{"model": "masked image model", "dataset": "photos with spoken descriptions (Open Images, Localized Narratives)", "train_examples": 203450, "image_size": 64, "crop_scale_min": 1, "horizontal_flip": true, "translate": 0.06, "method": "mae", "mask_ratio": 0.75, "loss": "mse", "encoder_arch": "vit", "encoder_norm": "layernorm", "encoder_norm_position": "pre", "encoder_activation": "relu", "encoder_mlp_ratio": 2, "encoder_head_dim": 16, "encoder_fused_qkv": true, "encoder_bias": "all", "encoder_qk_norm": false, "encoder_parallel_block": false, "encoder_inner_norm": false, "encoder_patch_size": [8, 8], "encoder_layers": 8, "encoder_width": 192, "encoder_positions": "learned", "decoder_width": 128, "norm_pix_loss": true, "decoder_layers": 2, "init": "torch_default", "residual_init": "none", "optimizer": "muon", "muon_scale": "match_rms_adamw", "lr": 0.0026, "momentum": 0.85, "nesterov": true, "orthogonalizer": "newton_schulz_5", "adamw_lr_other_params": 0.0029, "steps": 17000, "batch_size": 512, "epochs": 42.8, "lr_schedule": "wsd", "decay_fraction": 0.2, "final_lr_fraction": 0.01, "warmup_steps": 340, "weight_decay": 0.1, "adamw_weight_decay_other_params": 0.05}
Rows from block 6 of the encoder, named by matrix and row number. Rows with one number belong to one neuron. Each number is 128 + 24 x the weight over the matrix's rms, rounded and kept within 0 to 255. All counts start at 0. Numbers have three digits each.
# fc1: MLP up (encoder.blocks.6.mlp.fc1.weight, 384x192), inputs 64-127
# fc2: MLP down (encoder.blocks.6.mlp.fc2.weight, 192x384, transposed), outputs 64-127
fc1.148:107140093152081134133134161135126131137122122102154161106135088141114119138135132153106134143135142108158117161150121155139120103143139122133151135111110133143122096113119172156123104145148111
fc1.149:104144137110103131134104164156135141144085155171172123134153089114111079153160161123160142096082135113102144168105101103157109094115130076120150140103141098122161094113112147104187129098121161
fc1.150:130155129132124126111118112134120131121139139140120143131109128125102160117129136151147144143173147136146120137131129108098111157134119109137105111138113136134128103120135146131145083121125159
fc1.151:078118115142095099158161187104142139163147103129106128130095093125118182159122143155158110177146146115125118095083174095094101114122142111107072114158100122156101125119162102153195152114109112
fc1.152:091112119132147144152128124119134118113124159152076083147083123107116155127088128165135139160167075121142123122176159126144108141129162123143131138143069121060107088134127131157062147126053126
fc1.153:139117108111076158182109124100104136152130100153130135120125121121154135141137126126145102136121109106146127116085119108139114095141169117123135137092160146142145124126127152154119134115123132
fc1.154:113151106173138129186118103107155072115104120140155090123132121160146157116147097192119159129173152142115163115121152128165107120132120140054127133180162112119121135148103136147086168152166126
fc1.155:136137113147102158140113156185122164067112100152120144125176108122123149132119092142100212116147130157151111138182133103107082098135147148113130096133148118118126148140091121148081124152118139
fc1.156:159093141115126154141161135143138104142133141109121136108131123147132142154119130122124157128157124139136159156098141105132150130089097141109138125143106139139115098132132117128145109097122105
fc1.157:190158130135108114164099094108124172119143103133117191124136173132119111177099111094116137111136131115112101147134115097099096154135112135087131125114115106129108128115150120141128143135142122
fc1.158:111146148141123103115116133130119092128107145103151088145111123176106126138134127134159136162125145124130159125168125128173117170145145123128133115081168092104152114108151131126087142102109142
fc1.159:126131123122112156135158151121155144158108133136163118124142128138108130117144123138128120146148116159124097145144147142138167153124130099143115149100085154138092140112144102116133116141124157
fc1.160:137120134132052121125153120123140160133097123216135154125161199074155117148105070112080119150127124186127127131132102098145152101095163107097122113133131104139113096076106149126090143077123174
fc1.161:115104142175130120159091134121093153160128103097109120123114117130121127112127114124158145146125158114181098127133132129093116100137138137126161119122145129157135129134132152102167125090128110
fc1.162:112148133163112128100141118149160109089123097163126135128133096133127124123109125078146169119088162064143124093156152108109079177153164107127137168135142134114137119140131150167115124182136133
fc1.163:105112134127142112154124106133126143106152100106151145139157118094124140173102123140153149113147111114138074146159137125140141142141119138102109106139132083127144126123092120103109126120127155
fc1.164:169128127147104112140111172153112099103163124121107137103130084149125098096134116144145130163162136123141155115133179139084183143111150155108084178170142153130144105099107123102162078192162157
fc1.165:176161125151124107119144132120136105095096126101118108124139147140107157131110123118116152145104155118122112137151143101142122150154118119153143120129116141140143145118121129132114123116160166
fc1.166:166160098107113126126115131099132103138092131103120163127131105126104149133128101159102112129137138132136100149089152135101135126120134154163162154105152119150139132161125136132169124123134138
fc1.167:154090119078123135109131152139144118120157156147120156133089110152174131139133118108092147115171112123143177088125135090103129111143136125117125164146099160145157136159134132124122123101135133
fc1.168:119129127109101145117063145176138123109105104136086148156111115101148085122145120137106070118108136126133121086094097121141136133178148107153144105127141115139117102143131175170140113092123104
fc1.169:144134107104148118106112162140131132121146116095142135171103141131100126127129108173157106148106108121126128103135118157112140142090123125152118132122145128132157082097098154147128107110117147
fc1.170:149137104159115124058129139130122124116085114130168150128128119139142159138170143132100093127164117108124172123121103097116135130115132102124148144129135120169096137143114114121138148137165100
fc1.171:152114146055119119107108142145154133166140127134111156128155115125113138108126155173165118129123145151125138129153114155143161109117130121136157119114170099179131135106106144130153126096124123
fc1.172:102130171120111114133163125152072151111115144087118090108148150103128094157143111122098149135131139118133116109117125180123082149074088128161126140155150128145101124143102110156124158152114166
fc1.173:133126125163123105129125142111128127104111114130129112114141108104120137154148120147121125126158123135153139123140170125099150127133135112148134141104114162123130134144134149105113160127120110
fc1.174:127149122126135126132100108119127136131129159153134133108130113135125102115119065102158123090123101135117099113145101114117128124107121142156100110126150142114122157139154141113111139105123151
fc1.175:108114150090174128114171121177112132151139154119092114112151136078130147137114139110099119166125160129148116160108065121107087125100094129133168108127088111170146141091086146153146158160149137
fc1.176:108139132142144159135114116155119140089156132131116116108134109167106138097135134118133108107123142109139134070156137145114115163166095119134117156136140133140134142138117139130123123148163123
fc1.177:115116137132114116090148161101118158141055150125121107121097159124125121115123106125089154123135127149119176146135104155125137106113108103156158144112135106080097056133109086173142143134164146
fc1.178:142168151142150160100126134118119139083101114163148156093109148161151175111111134112096133126161151115111102126148121148128146126162134117154106130142110098109136120138132090122111137107115116
fc1.179:114124157148146124123057098124128147159124162146118173130121137138130127124136136121100133114160099123146116109115167149128129123173126130133112107135075105132136123119120164156160134094125121
fc1.180:154124115140158146109141178128128107101113119113096083137081125135151137111133120154079149124139107115163121138100117143112134157145125109181133134098123177127161123105095151167110132143122143
fc1.181:086134118113110156145148129148134098120142094143101093117153131125111134130125154148154105125140158109132089109134163132163135144146090132153119154112109151098111168141134112095116105113118151
fc1.182:154105146116091136167127153157126174078123145183157160149133119123138166151131119133114177083107155127149138118162117093110164120114153133144116091100126065100080158079135156123068111094115109
fc1.183:149108105141144133138095151156093130138118134163146141169119148142178118121129161080155143117166122139103162111074111106125139120176150106134110107163117117070080127114129114151146115150180158
fc1.184:092136136124144151139128117142143086118136118179092163198141197163202127123133137135166096114145117128135111099103135133153172137120072148121123159143135152149171159099132107112158125126110120
fc1.185:126077060130142120151126120125128123116149159138108106173114126075122125142088105152191161084149146086106189122149137132107066144101107126165161114119099132112135145102137141123123093151137160
fc1.186:164091127117150161128137130154127131123146157110111129154122094143128134106126156114136105151110139166167144128144168145096161126133129144115112121161127086143098132146111131119149141091132135
fc1.187:100147125144131167120104119120168178120097108128132125139155095110140103123116094145128145135116166123213168101106146140151121153148146073117103143082101128096112107138137124153143160130128161
fc1.188:123072128104106124119148117102150176125118124132118131094112149134142152143096144108147148136099116122109105092133158134133136119153140120114141189116126083138124118098101118144125105110123157
fc1.189:185126120108141127142110094139140195155153131141114124113165134131120132139151148151156133108162094185140151124164133162138149110112113129167115196086183142101122109126119144150149079144064117
fc1.190:100132149121127115134095133136076130164135110112141113139153148134112146145145140140157116096115115124084098127137106133115145129118159159136149117135178133141095125109159150129122130132131113
fc1.191:095166097173121110131154130057080090179125142101119130084095149125128127120129122164124114144175114082163141135167100115170190094144088194084148129123184098141125168121156107080120184136158114
fc1.192:155146109102141087121138151125110136122106130111126176130145120112127175114118108098125104135146142141146115143123127124116133134131144142126182134136148116145146135145118133124153133138139120
fc1.193:126104155129096068124154142157151135148143121142145085118134119113101134133139103126108175098096117146120121098141134178136106162134096119110165128125142145199171132147126159138157133161121153
fc1.194:119109110137133136142148135129127157085104168177100138111139145127166109126136145114104111095129119088154123086114123080199092118127108132097116158157141111125156107142140131180128129113182149
fc1.195:138166168061116114147149164126111151126139094136098088174175137084095125128137091117112112135149101101138124095136109120089121094166120154120147140150127169161100124107218161163123138132141115
fc1.196:121156124073149125088156144138169097099103191129125132138094089134220116140145149139129127127165104172131189101139106111123121128109102129080105112126090138140170144164116105137101123116125129
fc1.197:131141097164147126134165127143162169100158137133147142113130113114129087156131170158091141132133095125144102182175094124095113132119117117126123081141145113126160154109117135167106146157155119
fc1.198:064102173103128081108170123078137114104084113174127097160148163121076140106109134062162068164101115169117138117111106106098191154120183133147153157130077132149140068175179097177158204157105123
fc1.199:104114128160107136107122125177084075136086132153124083113140087125075163107188149157138085096102105142122114116154164133118139137132102112151139148114147099099142123125137122127123119137102135
fc1.200:103134144147138138133102105145119119106144143120129137125149117128106115140128141108155116094100171108089108151119156171142141139166122120138121109133143136120119109120123130148140124129130135
fc1.201:135123114159112158166165123112107116149066126131154103125156140169140150097125128171103159106123118150102136121168141137136117110170122114076162128116145136145156158104071130089164156114131105
fc1.202:128117123129085126145114134154139162090177122099146115108129151124134129161077090107106062113082154135112120134150135105129150162117131152137109134123123104170123144107096138120137164136137134
fc1.203:148112135146145145133117112144165136145124090166118177170117124088118114127085123114090153112113129132125096122109099165105140133115147189087133146100128132134132142165155135109125114153133148
fc1.204:147137087131164143073163131166132087134115119155114139175127124163090128131167126131137119152144116131156157104131125150126156167147160108131144109082140126181108122156111082138151085087123117
fc1.205:143151093126120135175127126121148183118124124121125152150112178103147087170099122067105142129169137156093116134121109130125103143128145171123094141135109124163071151112143119080121110095172141
fc1.206:186110114152123157130167133100078093153059102111143138091126112153107126139133101121125048124104149175189151106096140134082142131185131134097128123165144092152088121115086138092136075116153116
fc1.207:156136146158124127126147144122149139126122128118146130150106135111152142171150159140112126110154090093136146125122160146099138141136134123126143113109123162094146122132119145114102172107107105
fc1.208:112112139140175078139149112130143107101153137174129155112180100094117107119139133141143127146173113108123120162116125149131130114147109118122119145121140121125109137162135144124138086099146159
fc1.209:163104148132140112116118143093126119132127118116140132131129136149113153142134140140115153111129140144123157140113145109136143101120144141134147123109117151132113113168150133140143106111099102
fc1.210:123135167147153148115128166113099124122141122117120146135127129145152090123170124151122143140145137107097131151148189112121150142127152101128105147135195162133130105058114115144140109135141166
fc1.211:108158170124113149089157113159119106120101132148153125147165126138112127137168112092097148139133130099116119160126083175145197083139119087076123156158154092082182107130090114134125147159130109
fc1.212:128159145090133145133171086165146133101133152151161134140118103117136101158131071142127191097093215162157160089136156162183063136143154066129084154158157128116144099114132105140062174143150144
fc1.213:103169131120131110089160129175142137125141116149112123141147141129118126105101136144156151139140142130111120142129114119115120106089127109119153191161103117121128108128138148116107087108130149
fc1.214:116066157142129158118108131053178080094112138094151143123175100112137126170138102150147112135160124156096114109119124129145149118140161061104113168109117137136126120111075172136102116124094075
fc1.215:121148137133116116140125131114128106137124130130088120148122184119158116125117166139123129148124124152110116124124123108113139124159126115115114123124106136148137132196043131154108150142089115
fc1.216:161108112095158141128127112127130143093119140134111136131132145147134117114098146154159124135162142147131128160136117122111113116121141141123099127124103135093115138117134119113151097137092099
fc1.217:174147074143136163127103131129103157133138086078106165091140146089107151083119158158096125156119107135177074140157123138094170193131160110124131132133120120108086113115104145121094139165073147
fc1.218:137133133105083134146142094101113109158110118100142123148157147158112154128107134117149143146117151091150109119176108117145167149136125162130136106106106120096127130131140126115128170112159122
fc1.219:079131145161162100140102120116116137145117151097105140101137117138150166142100123169106118092109064147162084119127121147101157124089138146138123123087159115098119110101144125150145124094145149
fc1.220:100110115087132139137132135126154178122155113116180128056107171127144091170144127118129140122184156108172120114141073156119095167126109081072077045128131125142127111151117130105116122114133079
fc1.221:112184166074186111143113127106176111121156152189104134089132115088100167110096146105147122128082111139153136135173158104132110119166121103105136127099125119127167168086138170121135121174163149
fc1.222:141102150124138124116078129110175109170170096162108168125179141146179098149094104130133166118136165142151121131082127114123100127062161135109141108157101167135156106114107125118174149105112070
fc1.223:090159150116130107145127107108118112110078100101163132085146165106158128127151151137123157148100124133130149137151172090113129113142124131125126154108109080153130130163091107185101153099145113
fc1.224:135136115110146129111110146147115150128136147123148116126101147121140111108137153123124149118118129123130108091095138118116146172150104162153111150100126152139114145153132124095171116156159126
fc1.225:145167180135100090159152143100121110088137117127103148141133102119139134102156108158141106167197110153130122142156170130143116137135158107099140148125148137118107132108140134139133103112145104
fc1.226:091128117143110136110129091155127099111142111105121120128113135155136071102109138132136141154117124127129120115097153133150145159169121124145141137127154122132144110092128144129151138110156178
fc1.227:150149144148156150119131124108118107117132126133124140151135171109130115126177145134135133127117147116128156148110127114128158127131124118116132092146166138130145143143139116136103139121141114
fc1.228:145131159087150183125110102115108119198117120123129138109094127062115128176117100152081075146130124094151132154144091159132115153126094092147094083157121168100138077125116110151165179121165125
fc1.229:137126095143073121149094100112094123120138136141152150154112143149102154146121063114156136188123139129178121138119129147138112136116114111101093079099168147216141173130140165121106152112039130
fc1.230:082097133108121087162150126116135135146096094070093173133118148125151151112133117112117124135136137155130162109166101143140102115102125138168134092120124139136119112146208150160074108154164142
fc1.231:095157169152100137138125162121107143111135105094163134137155144106097143111104106197128127130124130116142152115148162129170117163105145124120165152124148071126133118107127133156113114130092116
fc1.232:160129118187122114098166144103127123129142130114159112136142181163134129112157128130162187107161111139143127123134141078080109138100098114115116180102148150072145138158152093095162125159116072
fc1.233:134162152196140166146107080072140104084086116143104118145127123157144095100117137074163095131148138125143143130129130116102125178102112118122163098134155151104167127140105106071165157134122082
fc1.234:129095101142116135162104134142132119139141136140104108120133163112117133111125133128140151104121109127137136093126133104150112094152101113126134127113102124104126157145088148128162126121105141
fc1.235:107164113135141121128105117110155141142147121129081173103115089063117104136097123117114170114098120077108116108163164101146090089125156119117114127102109162102103052095129105170159124163109096
fc1.236:155132142104138147129100145144120134107124126096125132140148175115109143133117111156140160127114135132114156134097136137158143151123134135115142089168171134112079105131139123130146125099121082
fc1.237:149120163118122108106126146138106098142163086103099115114121119160141090111137134150104119114115134106164108128119189097106151115159117120104109093108137122155107149129130122144160102161167135
fc1.238:127130120126158116144113088110136130110128098107123146125144158112145140121108159117135108154171146132165110123116106136165138118168130130150117116126146142160136113135142130145114114121165108
fc1.239:115109134110122133172137181118149120146052155108108138142125165111109127105164151150169135104117081098096059115128149147146133133112116118140114149153143142152092144186150109135116153190116162
fc1.240:114182094098138142140127139147142123111114150145128088117129145084149125134166088168089116106151099148156119115097179111124161114127124126166097112100148135177126108115089148122151108131135142
fc1.241:129163145115110160114125124126109135139120130142070141129132180139145152119158137168139131138118147101121110148119136088095131109117137112145108118119129127127112103105173110117149137140161091
fc2.148:149098134118143093169120131105150113116139140078113114137127139137106132108133123124089101138123146159119136082131140127089141150170116120158141130127137134123132135117121117155127149122145121
fc2.149:144156141159150122130078136144117122093150112142111135128123117129144114134099127139152100135169075107133147121137112136096153165142119100140113147138116132075146115173140132140122150145199122
fc2.150:115105059134083175110124147117137137154131113116111146125122116096108149133184158149120127132121142118123114143113133110106126135101123133109141152143099120088117076124127145114098102137092119
fc2.151:119078098140110171141130117128154136128185119092126139133135078184095114131158103152106109122117126109166131097119131097152094101123140096165091138176111112131092108130134125117128161120129101
fc2.152:103162116104146111132131095136126135154168091117101151144097118072119136123102163131094119132153104106120132115082123116106083133141182114124097120160123134115120152163160108137144105127124107
fc2.153:090128152084143130131115160149127157158150087074147179127092137110119131101165099135100130125130181177141079099125131119128148168120144159150088093120109123130135139070151097101161106127132097
fc2.154:128099135191088128147127123134133120144173116161119183083086124110146148115098168160136130109156104167175149092174132134140159094115130140167087117126125138162119104148142162095122130135159108
fc2.155:127153121171144159076086131114115127131156142125128126085195128114105089154177123142132119174160110152134156176116159112100140129120124101139129115133088161147127118131142127101092141151119155
fc2.156:114122129120127114156122133134103082085129131180137116154124117104116068111134091143155115098130133138144119140125136125117157109116116147122144153120112104131110145115168124136131140129104086
fc2.157:164105114077131146153140086151111141172150142156141143107119134140075139130101152122124112073099134121122089129151139168108154110121158134104148133136160127138129148087125092153099145134116144
fc2.158:136108105186089141114191133100157123158168099150098157109175148105156089107121121115102117088121119105142080114093118152157173113118116106103108140137154117080156132117152105091153151126112174
fc2.159:145159145118111139158113114133119110124172120123114181132170157153142092136143123140093136143116105114109116100108132120150132140145118174116089102152173108152090102089107119092115123122123108
fc2.160:088152130148080128094143114142139115086082157220128130159082137097116118149139134114105115106110149102126142126148102142156139117101134108091133116129120114138151051101171114151152136145127157
fc2.161:119154116146129097154102117150152086103124124141147166149124123122116157121123099106108133091099141101132091114093153124145114133126140117147156145134121143123146128148117142142110122127135129
fc2.162:095152072138096130098133108134141171138125116127125164095104140115125142145145131134124144137117149131128134134130136100135130164118127118122152124125150145125138154173146164107123141131162087
fc2.163:146127138120147114136106151134113124104155066114146127115109133117108151149148129137126117140108134139134113116132133137140132112158108136137145130126155147148121165166125121129116145135142086
fc2.164:105097127154111129080081131167109108159154143135073103135112157114178105108157192121154120123149135130133135065117132099083168087114153172115147108144118173108142107086106104180130119154136184
fc2.165:131123144130148114105118144131079130134118136125149122136106123064104143156154115117149119154123112134130117178149099186136093095100152119175126128146131104139105147116165121125141120163185107
fc2.166:100125127130133129139133127084096113108136092142130106114125139132124118110114114143145134163160134129120114159125113135118107119135105122123147120144136132115118128123163083160124142113132159
fc2.167:106200151126129085128142120128108141134135080113123110116143169121113113159095156105095175156112126081142102177156153152140125118158178075208108143108157150092168120090125142129121157148085125
fc2.168:128109118124129090105117116137175096155142109121141184111124147088150124103142134105099123127152102147106128085126183148134170153119123176131153143134150122173139114140122149117078100106128135
fc2.169:149091111134117111118111169102119079114128112126148124125141091119142124158114185081124156159135119136133123117108133138170105106150123113146142130105154112106128142135123146176116158179135106
fc2.170:134128121123117117119165116146125131112115149160132121126159138131125154141138152099120139088143114122175139066075141109133108110124119143097114133161128133129145137098099166142127122164101125
fc2.171:155142104139146092099165096160155129132132165134166119115125121129140064162121138124141159164164094139167175120118134099130077135141137090135086159141082135090154055104086091118113134146126137
fc2.172:136119138174096125171116087130109087136118128126147106150116099103130120120123121127144105128117153139147144084153172126130138145131116142144165162106144126115142146111160142168110089112144072
fc2.173:116124135156142139138132131126132133126131105138109144131145162154160138132126137131104129136125097108121141100118109144148102132124112130134116118148168114124136113104119144140130104117096112
fc2.174:115155124179122131110102133152100149138124149085153140130121123102098150108134120102100176161093135130129156135127132139133113134147118128180147127109130125073137137113110102106125169139158114
fc2.175:144123102138147098084167102152130120145137195137136140115144107121118136113131101117084111132112144124114154180123141113094133106106148176115149093135103130143090162154090164150143104165099117
fc2.176:131111086139143109123103167111165097130099158126079113135082157100162090131117158143142176114102096178097129166122105133181146105052126148148115081113125094156126128104104143110172146160112147
fc2.177:101128127148174081097146109183083142136115112092115105133127126157158133109084127117098171116123121189108123122126141156107116119157186125100160122092103140106060089116139156109132162159150131
fc2.178:105125139131137105171127094160137136088127141139155122150084131115128132174091108189100111123137089137124143112146100160112117138134121166124136149122106154111120100149110112116150154118168159
fc2.179:114156121147150089169066105148151107113140135142155151140132110117132146177152121120152110149115115134082126114141132120087134126120165172135155055127079113092131117124159170102137142120116140
fc2.180:126126137114121143163149093132146097136146139152104130122133143106159113109102145088125125098131145094125145142081126114114103113143127132124141107147159138098138128116164106148150135125142119
fc2.181:164107137109126127155138127141116104152131101120135214153125130122155110158136131098126088146162119148123131128097084139143149125155113151111136096116112124149101143102109104094097079173126129
fc2.182:145140113150135135102117132135089087130115146165120135111177125099140123152155110158123145132138115163128121176119146117093138139153116096129100085148098158157106111131128138144138135165137132
fc2.183:190115117112109109075153079109121069107129142140140108124143138145128140135149120179119140129127135118194157112171130119091111185134107127105161098124116119111174111106116184134124135136120125
fc2.184:091140149132130140126112098172144167111136123139134171131112120121145174140112126103128128080160131150133123143110121128138155122086145099105110137127070154131053108153126127133134105150117134
fc2.185:155136163148133134118107127106100158100086153126146146161070131130124118150117111158073119162155100127146099102128148145115144114102132130145105158118110126136099118109102138119094146166144142
fc2.186:137174143126155130120160151125174151114115115135131140118141097130121133114128090131121166132097117117078113168141138111108139101124142151127138153090137161132136144152126159092122124136102138
fc2.187:141091119115112123152146182106147174115119136133138155137078111138110126120151111121118164112113147122111127144100128125138096110111105120151154155149138126131164116136151096096113130107180102
fc2.188:125140121123117138101120135136127163094122147155110112120156168118148149116107104123143147165138134163116181148118128120115109144115141139106139120150113111140121147143124123114127111078148116
fc2.189:165085137142141126088120147106152156131158120107135124117104122154113130117128139130120182098126127154076113137100149097124128141126123122147079203147131120134127123160109123134134105120120145
fc2.190:120140129114132133131136146116108127115151114121125147123119150117077114157121110095116108156128125111117119109167121115128131155131136160135148125135132106133130125122139114136128138150116137
fc2.191:148139147146114107145198124115153141180140167075133171053124110115147105090107133113087166157130130130174127152154122127136155147119134139078152113152147111126164112143138142105158152118126108
fc2.192:127096126145120097117128146123098124110168083129163157152112134127161153099153134160144133157143140127137121146132117133136112135191102129106142085154143141138145066111086109087130109129146113
fc2.193:140164101141112097101128081140117149115094136142128121114134161116103137134116118142155109109159146156109154104156153134143126136139114113122174117099154111127100137143118150107132150123144149
fc2.194:106093133131121113113146171129152115121142128136164086103130153145160135127148116136152144132123150143132149149109159159135153083143147139122138108093118154151140145117151145139106156112178103
fc2.195:072122134182116123154128100175075169106153150178074163076088155168141109145103115134104102071164162110136087150137154173131131132085136119123114176114075118126092155121093111068194105131136138
fc2.196:165090112168113122143139128132044213180145119099091157131140167119092115113139107148125132141100137097094072148156169145127146170129153150163150125135166138101091144108147144137154166160112094
fc2.197:149131128142122121136130130138148119147136097117134144118123128118087138139157111161090124097163154126126149091161152127109147119122131135161117156124138163143140145121110143158148134141145134
fc2.198:089142152135115066146147171108126128148176134137092127112094101168110161104145107103099125107072173133143112150137132137119116118128090101116127147117135108109080103070117142121132185113105137
fc2.199:097072146086119153135125089099148136091133163108154094175090138164130131132107125130129135151109131105136109112154100126094132152136136169047146123108142123159175100133173122202125118114071181
fc2.200:106138138097158157085105136109107173154106143150147113155168156098181122114054127128123109143111141094114167116147123105121124135099154123150154162131156134107130133105143131092158134124132136
fc2.201:112112117094134129124138090112133142136143133100105115127165148158148149089125143121162155114116148131104137137143152106111089106141116122069180146156092124116198147151110098144124119124122116
fc2.202:149119138173173113135149104132158124117124134174104140103142101135107149094157094169084148121203112119126132120110136118090072108122125107107154121167129129121142110112095113148169111088107132
fc2.203:129137156109156134126131111145160131105129129104116150134136147123134107135080124085128144144104114125067167126114132142116113138116157117168128150105128115100088127153153134139147107134138108
fc2.204:118144134108165113134141164142149124117114146125114132133135134114140167136114144132092096119141148095131159122123133099158166138153083135113137115118168130195157157144131082170125078152148130
fc2.205:096115132152148154145119100102150121090093141146138092183130143135161111177127122149121118128155142110173101102140121115060168133119207160091138129125117118145181125136196136136152133090128152
fc2.206:131094187106139146138130149156144136132134119163134115142131126143142088099178119096132141166136153105150119112103090098125107131109095160114155119166100126116139090090099170155179113135130159
fc2.207:119116136151091124104144130104153141152127137121152142121124116119134153113121105119135164161134134111143134130112117143168107114124151134131137127118135124126118133150102151136144126114131099
fc2.208:128146134128121132154119140138131108129127092163151150173123103158123094130135147127156146133117109116147137080096149137114122137166142157152130108125112140114132116122111175110107088132153100
fc2.209:131149103144122124136121126129121152114119158144115111150125116114140136099151094097100135144173130132148108114124115119129111146120119126114110136120113145137125145130125133132121147156134117
fc2.210:135129158160139127105157102114148097107132134158103131105129163109132136103149071073120128131106123103118144105147131105156129110120170108138129137115111152148068148141132100171114101105135130
fc2.211:121136155134088120169094154134126164134150176158139164101108100133124121136100114100128135139160115127136154134145104105107163106113163055133118123116096107112129091130124141090107132089146141
fc2.212:109137158069129156142158097131125152135122189139140124175107070140102104144134101086132095107044193111122181123105118112166050111112148091151152174152123129140186115115132113113133140072163157
fc2.213:136053124152094086155072153107120117177135097119092135105086115162145142120126134137128115118093130138098130141164142178120137154137132160110139124118113114107115166123143142121140179145111087
fc2.214:160122111132109138119133129134078118120135162106149214112111075150177145159144112079119103127113154141110142142103101157130082125118164099077127159136119166123096115121085202099088108162080112
fc2.215:115113161122117137128116152147119143114141154159138122129124119129136116099101084156105109119148176138086098116097160099144136111151118103127115131121138097130118194103157099116136070118142135
fc2.216:130106133125121130112153153131139145131104123100152163126111097124138139123146118101118108132087132141120160105091134133164130101110136116100180100125137165135136112152094113146122118148137131
fc2.217:161157141182136158141126133121101122118148111082108104106131144109105067100169145104154116204126085116148060142129079129092146159171128146171092058125118147110079133120103096148104087142090118
fc2.218:145116135095118117130123169111102114134139146101132103137130114096144093113136140106151131111177124149128111130104105117096098095149093113127184135167115142125101113171138124151138162169118117
fc2.219:126087144103158112131155085090101157130119117160117078105136159116152171145103118105141137114109175142185094131126106141125143135139125146125161095119094119092137143106107146147096164143164139
fc2.220:071070154167128081166150093137142144137151115102153114114102133093135129123122128139132128100124145127122129105171124192122091139084130116129129098170137148124136105107126126110135119116104130
fc2.221:153111167115146122143124150154085076092164157127147131129143117151172136118119114085127123133100113137154135111138123114128125099110067162098129137165106125138137217063143169082102184156154165
fc2.222:128120131141151113134076128103062103141052149133136129108133151078073133123086219189133150094087176122143124073133117173087114114099111122077071148135208099209098132098091089183122084134149132
fc2.223:138180121163118155086121125128112132111125160150101101150152136095144099166108109156149108152112088163138141158139147113164130132143129138123119127152118138126127116149147146118162154140114156
fc2.224:117132113089140090113124113136136126106123120104110172143121132109130113104118133145121144132084128142160136102144129113132163149152091145144122121153103102156133146102171132141114134155162124
fc2.225:117159149177123107081170118106127110149122110107129150149141137160107101133096109107153113128145149163106120156128148127133116119158102115157140108126114144123136100081135157135114080099154146
fc2.226:152118141168134110092157159120142131154148137108112135068126150154127153092136112135128121092101144156136146152116098166106118128115109112131147074144096132134140104188108129096118116154114138
fc2.227:122146144121117144144135170105128140129120126115125117122094112108122134143115157110128157132142135141139126110128129131123134143110148116113139094083123126110129149147154115156118146121141137
fc2.228:099094137153139119154122102121152102143169115130138106146096139132126141101129127134154094144162118143124147148159149169165114108132120150111110079145159125143139127141127120097085159121120148
fc2.229:112097126124126139164114119115135146092120138092156073192145157158098110139119166143140138144144157098177099143190146095108173156154165160091153122109127109136171127140184156150137132121103131
fc2.230:115087102088124111094159118153121148137137159077163123104126141116172148131153093095159139153096124129156101141153095141083146114140095158143105103118073132120153113125147167118083110143154112
fc2.231:097133163164095119124145106129145079149111141109140114151139138123096065105055128109146125135116118134075126127095157133141145136152136156141134129101148143129154159130116143159170107112125151
fc2.232:117155139144096109115105104119099109170148140120119128159154148052139178114105106126159143118150144098107127120139125113127113129071141201127159112092102115119128130120096175094109166111129160
fc2.233:126201107150119113118088146154133094142164123077130109115123109126144148103116175103138111137149098097095153114117140106072148126129103128086145145109133107149117143064111111127141147127097124
fc2.234:107145151126160140134152151135145116157153123100139141160124121122098105149129072098121133148130167123132133126102101125121112122132183118138161139171117186128120108133136119140173113164142115
fc2.235:141096161111152133111156124129126139131155152126114115166131151087104144113155126097132110131121136112144107105113115139139129139146146136086159140132127116138149132127101153161133155142153044
fc2.236:118188092111112125093127146173119158127128159136129109140127123160151146089120120128099119153109130096131090099154142153130106132139105107134151136147147101134153187116129124105138157142127114
fc2.237:140135108129113125087112132152106090174167099137097141128071140111120143126124142181098133117140111168137110174180120089142097099143172141064098127105093142122110132117130156123064105156125142
fc2.238:107157106122150154091130132172141144106161121150116147170140143160148124121125121113116102121136098134156134117103098105147084145121108119114130146107146134149115107098109171118103121137097126
fc2.239:114133157072101131155123170161160141150089143120137120133141154132131128093081123095160139129107166120103117120134073099140151121051117139174131154121107164113121161136119108100091159099130112
fc2.240:145164162140127141135161132101108140120117113124086104090117110171161141107132158117145130101111136095120086152105102132149130139120140111102147136130075145099138118151135157134155114150125174
fc2.241:132088175119102100099121176110148153134104102103145087071078132136171164104145156121133113152137141136123111119128117147140078137132152139139106139095134084109123154145141098137110154129145118